{
  "model": "image classifier",
  "dataset": "photos of plants, animals and fungi (iNaturalist)",
  "hidden_act": "relu",
  "channel_attention": "se",
  "depths": [2, 3, 4, 2],
  "kernel_size": 3,
  "loss": "cross_entropy",
  "residual_init": "none",
  "optimizer": "adamw",
  "eps": 1e-10,
  "batch_size": 256
}
Rows from block 2 of a small image classifier, named by matrix and row number. Rows with one number belong to one channel. Each number is 128 + 24 x the weight over its row's rms, rounded and kept within 0 to 255. All counts start at 0. Numbers have three digits each. After the name is the row's rms in percent of the matrix's.
Before each channel's rows are labels from the 100 images, of 14848, where the channel reaches its highest value: "responds to" is what is common among them; "patch colour" is the nearest of a few named colours to the mean colour under the peak. Only what is clearly more common there than usual is listed. The data: photos of plants, animals and fungi (iNaturalist). In brackets: how many of the 100, against the usual share in percent.
# convs1: first pointwise conv (model.blocks.2.convs.1.weight, 320x160x1x1), inputs 80-119
# convs3: second pointwise conv (model.blocks.2.convs.3.weight, 320x320x1x1, transposed), outputs 80-119

responds to: phylum Arthropoda (61 vs 30.8); class Insecta (59 vs 29.2)
patch colour: brown (58 vs 24.3)
convs1.108 099:158124137163108168150102122133134111133157157142149129146151125129107130142128129128117101132154170138106127123112125132
convs3.108 103:153092132062166133078108240104124085171103125119102135128155093108139135133096130116164157107149090102125094132119149167

responds to: phylum Arthropoda (71 vs 30.8); class Insecta (70 vs 29.2)
patch colour: brown (68 vs 24.3)
convs1.21 100:149139070126118117125114148111145157120136071147095137177162119145192158129156107162144100170133143133125143108114137143
convs3.21 100:147134147122138170164137134092099120149119133124145169148145130124114174150145076156117152161133104136130153106168151154

responds to: phylum Arthropoda (76 vs 30.8); class Insecta (75 vs 29.2); order Coleoptera (28 vs 3.2)
patch colour: brown (54 vs 24.3)
convs1.40 100:141098115130067126122100165115136171137161120124108090112105149151067147142126134098131124130190150096121136117120169130
convs3.40 100:139151159123123109122129086135108136119130110130140120128101170125124105109172117141107129091100149133095114125161159121

responds to: phylum Arthropoda (61 vs 30.8); class Insecta (59 vs 29.2)
patch colour: brown (70 vs 24.3)
convs1.270 098:118092128108109100133128153142165131143118131150118122141088087103116140122147167144135087185123147143144143118110129138
convs3.270 102:134120133131132120120147110170143161109150123135128151088093173110117094125121094102126109073111105137106123160111131111

responds to: phylum Arthropoda (74 vs 30.8); class Insecta (71 vs 29.2); order Coleoptera (30 vs 3.2)
patch colour: brown (53 vs 24.3)
convs1.112 092:164134131144158143123126153148109116105157131138124105122154121107111130171114156088101119118138135135092165110131150128
convs3.112 107:171103106105170130131127168153127120202106127145091154129155107135104161150141160164154094152149117102120109136094081171

responds to: class Insecta (69 vs 29.2); phylum Arthropoda (69 vs 30.8); order Lepidoptera (41 vs 13.7)
patch colour: pink (37 vs 10.6); purple (29 vs 0.1)
convs1.6 099:123123170096112116111126154144113176099122132160126124119080128087123150156174142109157116077142159138136182128153164072
convs3.6 104:092152082127113113159135105168136156150134159178145135120149160146119117097117121093092117134135163116097163095083120127

responds to: phylum Arthropoda (71 vs 30.8); class Insecta (70 vs 29.2); order Lepidoptera (44 vs 13.7)
patch colour: pink (33 vs 10.6)
convs1.48 100:139124128157134150141142129130188142123160151128148123113095104092113111127151133130146123124153148100145111139156171127
convs3.48 097:130141121089114135134118129150166094142103120104128164110095134116112137125081131137141117115104156134093118072156125141

responds to: phylum Arthropoda (74 vs 30.8); class Insecta (73 vs 29.2); order Lepidoptera (40 vs 13.7); family: Nymphalidae (32 vs 4.6)
patch colour: brown (65 vs 24.3)
convs1.286 099:127150139126131124130140104150141137150146128156162118171112138134163116158109126157133136144100140170070220151149135070
convs3.286 104:157137131149150086138109140148127117138085142114135165112131092145165160121157085174125159135143119137151128168134126112

responds to: class Insecta (71 vs 29.2); phylum Arthropoda (71 vs 30.8); order Lepidoptera (42 vs 13.7)
patch colour: pink (42 vs 10.6); purple (30 vs 0.1)
convs1.299 095:130166119112096113118145121164116140138146105128151114152133156115107121140134159111124113118160137114126187109114135094
convs3.299 103:096152113076140152095153113166119158155094126136120126171126127134104142176128153117104097140137141122111101132116126167

responds to: class Aves (85 vs 55.1); order Passeriformes (50 vs 25)
patch colour: brown (58 vs 24.3)
convs1.54 103:094137089147116114133101181114132130152084117125126119119154132136147133129128119098150103116115129148119109118108113156
convs3.54 098:146091152159139130124127131115146119140109127121107119127167133135156131158127098125157145098082136166145137190129098107

responds to: class Insecta (68 vs 29.2); phylum Arthropoda (68 vs 30.8)
patch colour: brown (49 vs 24.3)
convs1.278 099:166122134121115122120096169163126125135137138114109103145134168139144133136103096139145150141155146146114144118141154145
convs3.278 102:172111142119162082175129107175131143128105127107158137082124144128147188126133074154100172174130079133160132173090138147

responds to: phylum Arthropoda (74 vs 30.8); class Insecta (73 vs 29.2); order Lepidoptera (46 vs 13.7)
patch colour: pink (33 vs 10.6); purple (29 vs 0.1)
convs1.0 097:135145159097131134139128137134146168110087120174141136117143150144126121162145153096193107127128092140141174099128112138
convs3.0 102:171115140155095117172121177150069094107141102105118155165074133125106175079202139137154150122124101130129148136138164108

responds to: order Lepidoptera (31 vs 13.7)
patch colour: brown (53 vs 24.3)
convs1.306 104:184138133100117125124138103104147155134106129129090090121119161129116145123134112115137131138078131119151115179137105158
convs3.306 101:178168106083150165134184153131120103096089119108131132120108100133129120123112147114128096106118103122080127118149121141

responds to: phylum Arthropoda (64 vs 30.8); class Insecta (62 vs 29.2)
patch colour: pink (38 vs 10.6)
convs1.253 099:152171113101091109101149131117125134093097121121142140188079101151127090130113158152158157140110091124118135105134142109
convs3.253 100:144161133141147151150121153165110148116140079102138078114111143130129156095202197153142120111164102153127132106112140152

responds to: phylum Arthropoda (75 vs 30.8); class Insecta (72 vs 29.2); order Lepidoptera (33 vs 13.7)
patch colour: brown (77 vs 24.3)
convs1.71 096:174125116114127160140122118116114119142139116122141120154135137127145137157157128124121145138127114153128179136133124127
convs3.71 100:152131140131118083116098124118127164148109146114094121127113106132138136125194099146089163149147094116177149104118135167

responds to: class Insecta (62 vs 29.2); phylum Arthropoda (62 vs 30.8); order Lepidoptera (32 vs 13.7)
patch colour: orange (26 vs 0.5)
convs1.62 099:151135051146130106124123111112110109171097146160142141154131168161176137143102110121086120129133150109128098133122103107
convs3.62 104:091110148159079137130112105143152110090085115152115159163135122126136145136120139120138084118124126096082110122114087149

responds to: order Lepidoptera (31 vs 13.7)
patch colour: brown (59 vs 24.3)
convs1.34 094:119146124131162116112164125134121136181146132132115131129142121123116126135116152134132132113111092134108227130151143091
convs3.34 106:133102100132083143125186076101123164137159160122120112159120165096121100178116131109103131098127141133135123116129113150

responds to: class Insecta (59 vs 29.2); order Lepidoptera (35 vs 13.7)
patch colour: orange (26 vs 0.5)
convs1.148 104:153096132139111136064108160158152167179120098128132110132127130129156120121127151137126140152120104099153125132108124105
convs3.148 108:146120156104118170152120133110125105128085082154138158160172112109109133103124152131145132121125106092088122147127123100

responds to: class Insecta (64 vs 29.2); phylum Arthropoda (64 vs 30.8)
patch colour: brown (53 vs 24.3)
convs1.276 101:079117124134099148146116113089105126094131143120133108140131123112134147135141067137119136124126103130144114167119182130
convs3.276 094:102167145166153147163165090137123158167121172133166175145152135104137120108147142131075150137145126143102154088172109110

responds to: order Lepidoptera (33 vs 13.7)
patch colour: pink (34 vs 10.6)
convs1.269 101:146115119118122115162065071132132120132137099148111152157123164118125158137103129131143158120146111110122126151143139084
convs3.269 101:123097114175152129121115157154105078161162118146116116134145109096099123161121129158092160122115110117118162122113127225

responds to: phylum Arthropoda (61 vs 30.8); class Insecta (60 vs 29.2)
patch colour: brown (54 vs 24.3)
convs1.241 097:138147097142115171145141125103116121132139123107165164177120098129137152160105135144100116093115104131097236115137147109
convs3.241 106:110119128135121102111189108095083167111155160139111122175126150099122122175125153085159143113126123116135163135094116145

responds to: phylum Arthropoda (70 vs 30.8); class Insecta (68 vs 29.2); order Coleoptera (25 vs 3.2)
patch colour: brown (54 vs 24.3)
convs1.219 105:175140118101163134101122091181117147109115171119111091103167152123141128167134122109101155124091121098109099113174100138
convs3.219 095:129102126124187131134118114116110140132168127129111127112145166088103135128139134128134097103137102084115172158117126127