From a checkpoint of a small image classifier.
Model: 13.3M parameters, 24-pixel images, activation relu, widths [160, 320, 640, 1280].
Training: adamw at rate 0.0016, 12400 steps, batches of 256, held-out accuracy 62%.
Data: trained on photos of plants, animals and fungi (iNaturalist), 155796 training examples, 20.4 epochs.
Rows from block 4 of a small image classifier, named by matrix and row number. Rows with one number belong to one channel. Each number is 128 + 32 x the weight over its row's rms, rounded and kept within 0 to 255. All counts start at 0. Numbers have three digits each. After the name is the row's rms in percent of the matrix's.
After each channel's rows are labels from the 100 images, of 14848, where the channel reaches its highest value: "place" is the part of the image that holds the peak. Only what is clearly more common there than usual is listed. The data: photos of plants, animals and fungi (iNaturalist).
# convs1: first pointwise conv (model.blocks.4.convs.1.weight, 320x320x1x1), inputs 0-159
# convs3: second pointwise conv (model.blocks.4.convs.3.weight, 320x320x1x1, transposed), outputs 0-159

convs1.212 101:115127151146149143143163109164162156120111204049111144112096136094113083044164135103110139092139062105158181089099156069107137058126106102135150159124189070116175120169151205126161102140140124198122094188097118098106120196105139139108178053145136133137146085142119165143113196140112087076087175128142139140128141134156148095118117142168114090131170113123160152167147193133147174113130111142157162099152116087152173110157116147101131122112124177037128104121148125100113129161077145
convs3.212 094:098128146164097139117095144186098150114125124156146167163123149159143120198142060094114093108135107117148121112201106194165046138150123102111098114175112109178165075108133110197157128078196124162172095167097206100113126171080121145106091170172068153123127095149133074166124117179115147146108166112135169125110101134138164149177126134124156092121118177089116187086109154166098123136104135132174112081110159085140136097141126086135137142069163152144099104143179162130073214168120119
place: centre

convs1.133 101:190138146106110126126156169124139148206101123153111147147133134137115147171141162077090106107171144128101119183084111134105137128207152121132121129120081153130119115163111082128128105121181183109162146154163124138156110132123211133129125173135153092097079128110188087127122136173111138206161125170161091084130088101161144127128082107163184121142151106036118094125107092140163142086121134097138032100109048186068125102155101116108190215066086121064162152109162112105124115112138128
convs3.133 094:171140137143181144143124151131155054115116163166205162101116139171124155105010140104132116156090064092137125071133111081158122151096184122087109137149163096147099125083154128176135124179152070083061149098112089114116120160127104101075131081145126147096089143131144131056098095104161076066156155175228142141099136147106097120161078177115152186162173112144168150143105113135082072125108114045084119088141068112128119114123093156122140138106119117071163109099116094144131115148131132
place: centre

convs1.60 100:084159119061096117176080050105127141167120134106113168111122091144150138226145207172104161095117186135101111106086125144151103209148122128114114172124130105118144108174110168149110022137148103121106087141102151070151087124077124141118172118111118179119124144163070127211081150118167104128031061112120155129134170057155167067102153110125080125174099118154138108164136101134136090157123140159112117112152203099134123143141110142155087132115108100099074078120075139140104158127111134
convs3.60 100:155131085136108136139141137130155178173111085099117127142085161146089150081086145146153152097145064104105139130100098199106155063136130108157158171164151162145112157164126119129133054100120157110126114154047154122170119174148151173112157126119014122143106080149160116103145143137106186196065113129089109152102124138171115118129155081161147158166117134116129048051158161136126117137125131110147220131110119056158117175160116098173120142152153134156089130111117108031161150137078101
place: centre

convs1.119 100:097169090105167093120135157179151105081141086072080110115140129109105162120125125096118149098111178141134077098085173050096102126091109167160190116105136131145112131143158050155180104119189167071129102119142185136131094108113154118149150137091172138131182106152083180106160123123126121102085131118110129214123125105195135123116107125171113192157109143087166118125111036149092107127092142086165152194157112109128122144090115178118150080092093206117137148126117127158127156172111166
convs3.119 100:199119080165145196121151123132111144087106132116057158183132136138118131127162095163129080088185150187063086136154149086116153097192084142159137142110150089117091091094122085127107175128120148186125128123124081157114107103135123106167137048156148135152118158145129057116153140108140115148162147127103170128110144049047144102092125115131137106151126098161129084169118091208142135073152093166157187141074143113105083043141156128161159113195110126161158165160125143103170112182136141
place: centre; bottom centre

convs1.150 101:125041131131150099217145179144092178109129138095125149091137128119130141133162160091119081099148136149124100127079133107097107134141125137094162124122079112101113121029151184155164134095101099171184158130102131131122088093124175139132148153115119170071111195121114112143150218166135077162153126119114132136056093103087068126179117175098146177119140076118147126159103125109127142157141126059127116155061158152101183158147120113113112142075052095094077170111153080162134148110095146
convs3.150 097:111122145109071120101124207093160155109088101091183112136160098125124090139103113179067122138133095164092144083120151135182162142085133077054123121179167145135098096101175186142109191136185148131160158162140131159131099126139140084165183125166106217119120168122098130136147108134128189109127128113111079127190122112193091192120124095149166117137095131092164118123129117103138110130136152157123109125111079137137093204109113113077180086065131130155211141124155106165120132160120180
place: centre

convs1.237 097:083149143138149171141107089129106084141165133125107092196144158119130071103170124118157194128101087061170122151166082107150150100097108087155135124132113122110141095110140187108255155122126143089130084102111152108115107156137158151158151106108150131131091134173136232159114144127100149126174163117120126126150149136114163136124132156158056149150153177091091129123162100106103173137120097148100100103124135143138111162124100043148100124116144118102143117142089088083062138132147134
convs3.237 111:161043159102143145108096094130150117178106098159103131092139151203124057176113132148082086156153132095135091118171163130144127160135178144074100156092157105102245130129056122137046153122123147120157137128180165127174093123173104045158132073146125123118154155161117106145115100126198068114161113100153154151115128104140140134162178065118086147111111146107151126117157146068153124164138164168112113187088111196109201148131136087170149120122029112138112121145105120141101125143176231
place: centre

convs1.206 103:138126128193074131135103166111106108125124147145113130133162133108102184139088172135096122094107099136096143072131142103122094140160135137113123104167109080141148165106046086097137088086104146174111151125121183089195134134089097141146129098125136080092169114091136154126154199048083100133116103048086129162134127127099147139167122172144047118131163120122116091059152125124126155169067123106152128134114156073101161144111145163104145146123094169132118120129174130160149090166169183
convs3.206 095:150176110127181063179153168190153151128081129148125112135139188138124152190102193131119097092149152104106118118122113118105091150092049159072154138162151126114171110132090048118071150057173162088104114095145129142132106165093108150052174104112121160088167171159144082114104096148117149121129138076125171103132106102142163138122130200061135120136153123134065062133118127139186102061111174136085107107123126178085101127132123131093134135113136137140085084177112130137136169144147066
place: top centre; centre

convs1.39 100:171117187135173118125146103094144089111123097145125047157137129096141180105137131125124128067167111127131155087153113104087118153176135166121120110116112088132076194120123155128130174139111200161141098117094139114141086132113079190134142108120123132135087091147096152122145158205126133130099162108076134115182170121176147136113146169138139107062149121070080048114120154114176153115120111123140105193124164125154134181114096138127144079164134145111105118108128114148087104157144093
convs3.39 096:132087113150138172145085091155110120157126125164140127173101109117109080121097160115132146201106168137116096202096141176184124170191105114158146137095159105103148169164122073129119137036105125135193159140106084144126154134158170061137098089129093184095155175078135120155143081134129139130197096164144124135145107170101163113135190153157134088117125102090177099121181116131162078139116106173130124119119141179188169162122094107080160107113171090125073114085117173098154160117103179
place: top centre; centre

convs1.303 099:151077124103141163151136144164133143144108051125109139186163116107151187137124075130157178144154154167093132071113189091088100112093126142102117093060144102137184126079158101131162136092106111126091114119143134151123102134168115120106153101136151110189125125091157139130122117124100138126141186066120176107057176181114135142136077141109127135165178093060104122165107094139151082119109121112112120109054172106092110151114138089179171172119089130086139204070135072173067149078134081
convs3.303 099:140093080121100169164123119077153165117161100076125100108154125123123131084094140158122126117108105147133129147083154128133146093179092152097131179081125114135081096052067093105100101150073112159118123179140163129176142122098103122066123124174088120162098160081139133129135109117088137094146139121136127083115146082085123125155169121118094166178130109161114162124132137152123153105105141093186145115093120083107090141112132178115151140108140125142100101110151106092155096065176059
place: centre

convs1.77 100:152159124152145195133083141125147145160088139134118144145174157157134168150153139158164140101149070239111138154176105149095134108097158126140113197170114090144112117094135153102117182132109141129136143180141123087141167142138128100135186103159163129130131161124103125105123131091121118134134152174126139081093158149187132129066198148162092109192084149127140096112089133109112159170079173078091105106156151092087191096171148071131149171099129165116073062070133134151096132148143133
convs3.77 096:179156113094107125157122172129137060160134045113138149196115133175192123126141222125089178082085110115143084072080091113160073142173138113132158147053142107103140118086125077149137122090066136124155160142145138139123080091114165130114135170153137100081117115112146140114106148145144138097101160163130143112131131176157108116050160161157214158087124114143142174147102134066185092107145152104166103132131192116130102112090107177144086084130116137139124095110194124165135098087126107
place: centre; middle left

convs1.291 101:122089121107087076097129137126168112137157154087134090157126131112140163127146076111114155145129121118135139108174129161072165128118047102146113074114168127132190121079136161109091131121124147069101169130175128158092094111080076128103120118121132160142151149141124126123189145147106090119120121118131078153080139140131135118129163191058099148100158093060111134141122107145147080136188129134124094187116155144102104158093087078086153155093123115093091118151095126165085145170092107
convs3.291 104:141050127191073166146114127214136133192104113136077121130086127148137170119085070129101132108162146122128104181179144137163125192157124114133137112065158129167085102112067120142143093155133112153135154193150120058055156122117172119138137094159112187110133140130131143157113088145109122131226113180141150127075159118071118134141174094133095163138127183140145140131115157132190152171104111098153079173116133135149090117124165110151126144127116124193109108140102103140132117108150186
place: centre

convs1.67 100:126095093129135141131125130112153068189195117171137128133130122117138196150160166103111111169144110137119200154148085133119041243145129133119082108089160111134088106132118129112103135097143089114102083173148137077126127115118082079128152119139085152138120071114059173158086198117183148171083134096126111070114130126132157104121115155140089085112156214130136155137161071080058148130141128157166115124095083114130085144157111102122179168106118089107131119122155115097114142143121113
convs3.67 103:130143044118094065169120113105161093132159140145101135157104111149123095112165167112087053111105180147168104168117086063115097160132131137110147139095116129128118158141082098113097118158078127114136113095147068152124138147056078138105102114108138103106133140142138149117131120146135124140143144109148096104135139135117077081108220158089115067177183130126096089155085124119098103108124133153159121188121118162108166090106090107075067119159099125093079102099162123134112107112154120
place: top centre

convs1.275 100:102098162118150123129131117125136129139132104114107181168118082087114143119159082153149160128184098106122147070160108135125132223151094070142082102117141108144149106120109144142130130070137132121173092059169148106085102110083116183146157100085127124154112131081152126165097110125091137102134128110144128101134173157054116140119089162113150110144161171117090105102173165176121152096136089111112163194082130141107172095063162046096129087066115112163089150107129106160079149181073107
convs3.275 108:101167114177055095174159108138113123153132038184175194069161087125212153106135160134144168134149135160137157156141148083173173091103100146104123144149150173139130155093172177093218148188141134112141126084080163150037125124107103161086111161138119091140094144098189113105140151156089146125134141169100105147143088148063132172183134136140118094121135122181110100195115127132098133114183159150082129155138130101067134099122144122111119178141122171159152092159133104134157125153131124
place: centre