From a checkpoint of a small image classifier.
Training: adamw at rate 0.0016, 12400 steps, batches of 256, held-out accuracy 62%.
Rows from block 4 of a small image classifier, named by matrix and row number. Rows with one number belong to one channel. Each number is 200 + 40 x the weight over its row's rms, rounded and kept within 0 to 999. All counts start at 0.
After each channel's rows are labels from the 100 images, of 14848, where the channel reaches its highest value: "peak at" is the part of the image that holds the peak. Only what is clearly more common there than usual is listed. The data: photos of plants, animals and fungi (iNaturalist). In brackets: how many of the 100.
# convs1: first pointwise conv (model.blocks.4.convs.1.weight, 320x320x1x1), inputs 0-159
# convs3: second pointwise conv (model.blocks.4.convs.3.weight, 320x320x1x1, transposed), outputs 0-159

convs1.242,167,224,178,179,235,166,178,171,114,165,229,234,213,154,98,235,178,198,249,194,166,131,217,214,226,212,230,183,228,210,180,199,225,147,191,213,104,186,208,162,202,106,336,170,171,162,187,260,228,232,219,238,261,230,130,228,220,189,184,227,200,176,250,182,149,169,269,200,194,197,146,227,188,115,227,187,114,190,139,192,143,112,211,181,212,234,278,249,174,198,232,211,180,266,135,141,86,155,277,236,142,222,212,227,255,173,205,234,202,211,149,323,217,211,235,193,288,234,261,190,180,279,197,190,184,222,232,247,208,188,227,235,215,200,204,245,184,195,170,170,233,207,226,193,194,251,146,227,164,213,102,215,191,212,236,265,221,204,252,183
convs3.242,199,250,195,146,164,128,192,189,187,191,212,230,141,151,237,184,238,216,196,198,184,123,224,216,173,224,218,228,225,197,252,189,155,201,204,242,199,233,273,211,280,219,242,118,219,161,206,185,190,203,151,219,183,152,187,234,220,210,258,253,151,186,208,180,222,216,130,230,214,185,140,152,234,155,116,134,214,145,155,231,223,174,145,163,153,232,202,300,165,221,159,214,162,206,267,137,199,247,151,179,110,121,147,133,174,165,190,242,240,163,258,134,225,193,218,200,296,190,186,245,278,155,177,185,176,179,238,172,178,243,217,217,169,167,245,151,253,111,258,206,222,169,188,219,216,177,242,262,207,195,169,200,208,226,224,160,210,127,120,192
peak at: top centre (44)

convs1.201,173,200,209,199,121,190,193,175,248,217,166,156,167,189,251,160,233,186,230,218,219,189,197,209,160,178,202,174,215,232,225,191,254,215,255,259,276,138,228,203,217,175,142,69,208,256,187,197,178,148,161,228,207,183,177,152,173,201,173,160,244,288,171,184,186,235,216,172,253,158,233,234,153,200,237,188,233,181,191,201,147,312,201,192,126,222,173,302,179,116,200,161,270,175,185,161,190,195,99,174,157,136,172,175,174,245,214,184,174,197,133,137,171,177,195,173,148,102,285,99,193,87,180,192,173,162,207,186,281,169,173,157,209,133,161,186,186,212,204,260,194,190,196,240,151,203,185,254,159,191,267,172,193,201,178,221,219,201,175,184
convs3.201,265,145,178,177,224,239,148,203,149,272,146,192,254,175,151,210,159,225,203,154,132,228,131,128,219,179,194,206,208,159,225,268,214,196,165,220,251,174,209,140,248,170,212,197,245,122,138,205,161,186,260,162,238,267,137,151,240,188,156,222,254,186,114,206,175,225,151,261,246,223,202,106,144,156,297,190,171,244,145,184,244,182,212,219,178,234,184,163,165,268,237,230,153,196,257,180,140,221,249,225,147,131,249,193,212,227,219,160,139,151,238,177,198,125,221,181,199,183,193,238,209,297,218,123,231,192,236,212,175,253,244,130,256,214,151,206,203,212,189,214,182,140,191,187,210,205,138,193,259,146,227,196,155,184,164,222,169,170,122,217
peak at: centre (40)

convs1.54,267,279,178,230,131,146,208,268,231,232,160,222,284,227,138,263,236,254,120,180,205,169,114,145,205,221,150,200,143,269,228,154,185,299,206,213,173,193,222,191,186,95,211,252,133,247,222,260,185,125,214,162,156,239,233,190,173,183,218,244,199,184,156,265,312,187,231,187,156,168,302,162,202,183,217,204,187,214,204,174,235,228,260,120,255,196,180,247,229,176,225,176,233,205,137,238,210,207,212,245,164,258,201,148,123,205,225,233,210,226,189,148,216,169,186,285,180,244,238,227,213,209,219,212,187,214,181,227,177,208,237,165,276,199,241,235,267,173,218,167,229,283,189,169,138,163,250,225,180,244,122,205,184,207,147,218,226,205,235,207
convs3.54,152,208,128,171,154,251,170,191,170,208,200,169,166,197,185,179,187,200,185,238,295,233,206,230,204,257,179,217,252,137,238,197,226,196,167,174,156,238,199,261,175,201,219,163,256,220,230,264,233,92,172,244,129,169,202,148,223,252,240,185,200,81,164,182,222,200,172,122,196,179,222,195,178,259,208,233,161,261,221,223,209,179,156,152,190,123,191,166,184,229,268,223,210,252,169,209,220,165,202,162,203,189,191,209,125,207,209,218,220,152,222,150,272,205,178,204,180,225,219,198,178,199,189,174,166,181,96,158,141,199,219,184,203,266,199,150,205,163,260,173,164,103,231,208,237,177,164,225,252,206,206,149,190,154,261,166,208,249,214,216
peak at: top centre (35); centre (32)

convs1.236,221,151,177,294,198,187,210,168,225,185,275,191,212,205,246,331,225,337,225,205,215,194,243,196,192,154,213,107,193,195,218,193,157,193,174,156,198,191,268,185,196,276,196,187,170,233,221,139,212,209,205,186,242,208,202,232,216,128,248,179,224,153,205,121,178,172,171,243,125,167,162,172,198,244,140,220,202,233,149,221,189,164,109,175,273,178,235,172,216,258,187,196,132,178,216,217,131,207,204,231,224,218,216,221,247,166,149,224,192,290,107,220,104,163,181,207,130,254,174,253,173,216,152,171,153,207,244,149,238,244,199,247,168,220,165,225,117,224,231,166,289,278,218,209,211,179,199,176,268,154,191,242,234,198,189,246,153,216,219,193
convs3.236,254,256,212,116,232,198,231,155,129,196,181,121,132,143,188,113,237,141,125,213,146,178,180,222,156,183,178,166,199,194,158,159,152,195,240,230,179,164,218,214,206,249,143,173,240,176,250,150,165,149,180,205,184,176,164,157,210,198,183,241,179,204,196,222,227,151,159,264,204,201,279,231,215,278,292,197,207,213,186,191,185,224,132,203,140,226,235,174,135,131,150,194,135,211,183,145,149,188,210,186,202,123,239,201,182,220,185,172,148,230,284,236,228,217,231,209,227,260,200,261,139,188,159,159,168,205,180,150,146,150,222,203,165,191,155,205,244,172,216,169,126,251,225,244,131,247,206,219,158,205,154,165,261,252,187,274,165,187,111,170
peak at: bottom centre (31)

convs1.110,166,258,227,202,229,189,210,168,153,268,169,180,183,204,138,161,152,149,213,190,115,198,266,245,195,125,186,212,205,252,226,168,285,251,176,141,188,183,170,186,234,197,260,190,191,264,196,206,178,238,92,163,143,346,293,161,234,148,255,201,231,140,224,240,226,200,166,153,212,193,214,187,162,159,216,183,198,233,151,161,194,166,175,206,201,171,152,209,222,263,172,198,232,200,174,206,196,187,136,239,198,206,177,201,296,170,196,250,180,258,272,163,209,229,190,170,191,213,198,254,213,291,194,194,217,239,199,227,169,168,226,242,218,232,228,177,178,274,194,166,175,275,236,246,224,179,133,213,165,204,142,121,167,242,165,228,167,141,260,229
convs3.110,172,199,139,153,203,160,229,231,227,196,148,226,117,183,145,171,227,205,153,210,208,139,135,230,146,189,196,254,174,248,221,275,178,192,219,154,255,212,201,260,212,212,164,183,161,224,240,171,205,230,172,125,227,235,191,134,188,252,179,245,198,213,205,213,199,221,213,263,271,206,222,215,117,212,179,188,224,156,196,184,239,151,214,162,141,137,263,142,134,229,199,182,174,222,157,254,179,294,212,178,241,120,204,290,153,229,222,224,130,262,196,194,229,172,240,225,236,249,187,205,209,228,239,161,247,202,132,136,167,234,186,160,232,157,279,193,234,187,177,228,171,174,207,248,159,191,255,262,169,213,189,195,213,186,244,154,220,141,205,131
peak at: middle right (31)

convs1.317,218,198,195,179,241,226,238,225,223,229,194,200,154,186,213,212,241,210,184,165,270,205,224,147,181,141,184,186,222,179,185,245,222,219,193,120,155,220,183,193,187,206,231,122,180,265,169,225,173,182,135,218,214,236,166,200,171,151,255,164,191,201,215,172,232,212,221,249,209,225,245,224,212,162,225,188,137,154,133,208,177,144,181,238,189,176,256,193,236,209,259,179,215,141,154,209,191,132,213,249,153,167,242,270,196,228,206,254,183,220,260,248,171,208,260,179,228,199,200,196,121,232,251,234,153,239,197,227,204,125,175,156,218,231,222,249,144,360,168,191,188,217,197,254,381,180,171,242,132,196,117,154,168,310,191,256,215,165,218,198
convs3.317,224,174,188,142,213,219,247,166,195,262,173,200,192,245,159,143,181,200,196,227,126,228,119,180,243,238,216,165,138,196,225,222,273,192,234,172,191,173,170,302,174,164,213,228,258,223,181,131,185,193,220,164,220,235,155,164,165,137,221,221,181,146,221,180,167,286,261,193,255,175,263,195,158,285,220,180,209,133,240,171,218,242,270,158,138,193,249,194,253,205,181,169,220,137,205,201,306,245,223,228,189,135,210,211,203,194,225,115,141,250,209,255,251,140,231,238,181,238,174,149,193,265,232,177,227,144,187,186,222,162,186,120,227,121,243,226,219,256,237,162,121,190,194,191,175,195,162,209,302,139,163,187,173,239,212,247,189,206,172,210
peak at: middle right (41)

convs1.252,191,176,177,184,206,99,206,187,133,152,127,177,202,219,173,199,223,179,180,170,171,226,253,253,177,109,285,190,241,214,216,184,154,231,128,207,228,132,160,126,174,150,178,167,267,207,187,198,210,212,120,178,124,284,190,110,197,161,219,221,168,171,220,310,221,214,184,225,204,165,167,172,157,165,210,191,175,214,219,170,245,184,215,202,232,150,215,145,195,138,214,168,206,202,245,268,162,222,160,182,181,236,183,207,163,214,227,200,206,227,162,207,254,220,241,205,214,126,270,196,224,153,197,185,207,186,152,216,206,155,101,137,220,211,196,196,198,258,206,210,181,268,190,223,178,211,26,220,190,240,205,118,117,219,220,250,200,224,215,223
convs3.252,165,274,172,200,189,278,244,115,161,245,169,242,231,235,161,210,217,151,210,211,178,101,118,211,161,102,268,223,243,235,275,195,245,205,169,126,171,170,216,158,210,233,226,236,217,216,206,134,155,147,242,162,215,239,201,125,136,177,164,191,198,207,158,226,222,261,204,183,202,223,191,194,138,217,283,228,251,254,203,210,273,258,283,225,249,181,189,72,239,253,218,149,251,227,188,239,188,152,237,200,174,182,260,166,168,230,190,137,141,141,209,210,181,172,201,163,128,179,272,131,205,234,219,286,221,216,248,266,173,222,156,213,157,227,169,192,148,188,166,195,176,168,139,165,230,200,138,178,188,246,210,245,232,215,274,229,271,194,155,213
peak at: middle left (38); centre (37)

convs1.164,191,207,233,235,233,222,209,223,249,236,203,231,230,232,241,244,156,220,254,147,171,211,212,243,217,200,293,222,249,253,145,156,181,248,200,172,219,256,163,216,193,197,199,150,206,213,227,217,187,241,161,163,169,193,210,247,239,241,207,257,189,151,208,181,134,148,192,220,233,248,155,222,183,115,182,176,197,243,232,212,180,198,238,137,223,213,244,171,247,216,207,229,220,273,203,85,199,197,241,127,212,166,217,205,248,212,204,188,131,350,237,221,124,205,220,142,191,177,253,200,228,235,188,254,244,203,193,186,170,219,221,208,213,183,168,197,147,266,210,225,220,215,216,183,245,256,198,227,190,169,223,230,145,240,237,240,205,171,236,262
convs3.164,204,217,185,180,281,267,184,211,231,202,227,247,208,206,180,161,171,172,232,118,163,143,174,240,160,170,209,271,227,219,139,123,196,181,193,205,185,140,284,210,195,284,167,236,189,169,237,182,228,185,170,202,180,210,230,278,246,203,204,173,187,116,231,196,247,199,134,252,157,261,240,227,248,144,201,268,216,217,201,124,220,220,248,166,206,101,189,198,167,247,230,180,214,212,269,185,171,173,256,231,159,167,214,228,182,238,242,309,216,165,234,233,272,207,202,147,185,133,190,194,141,242,264,186,222,205,228,209,234,171,187,230,239,226,144,158,287,152,212,212,136,164,168,256,272,198,168,140,245,170,249,147,167,182,87,214,263,270,171,224
peak at: centre (30)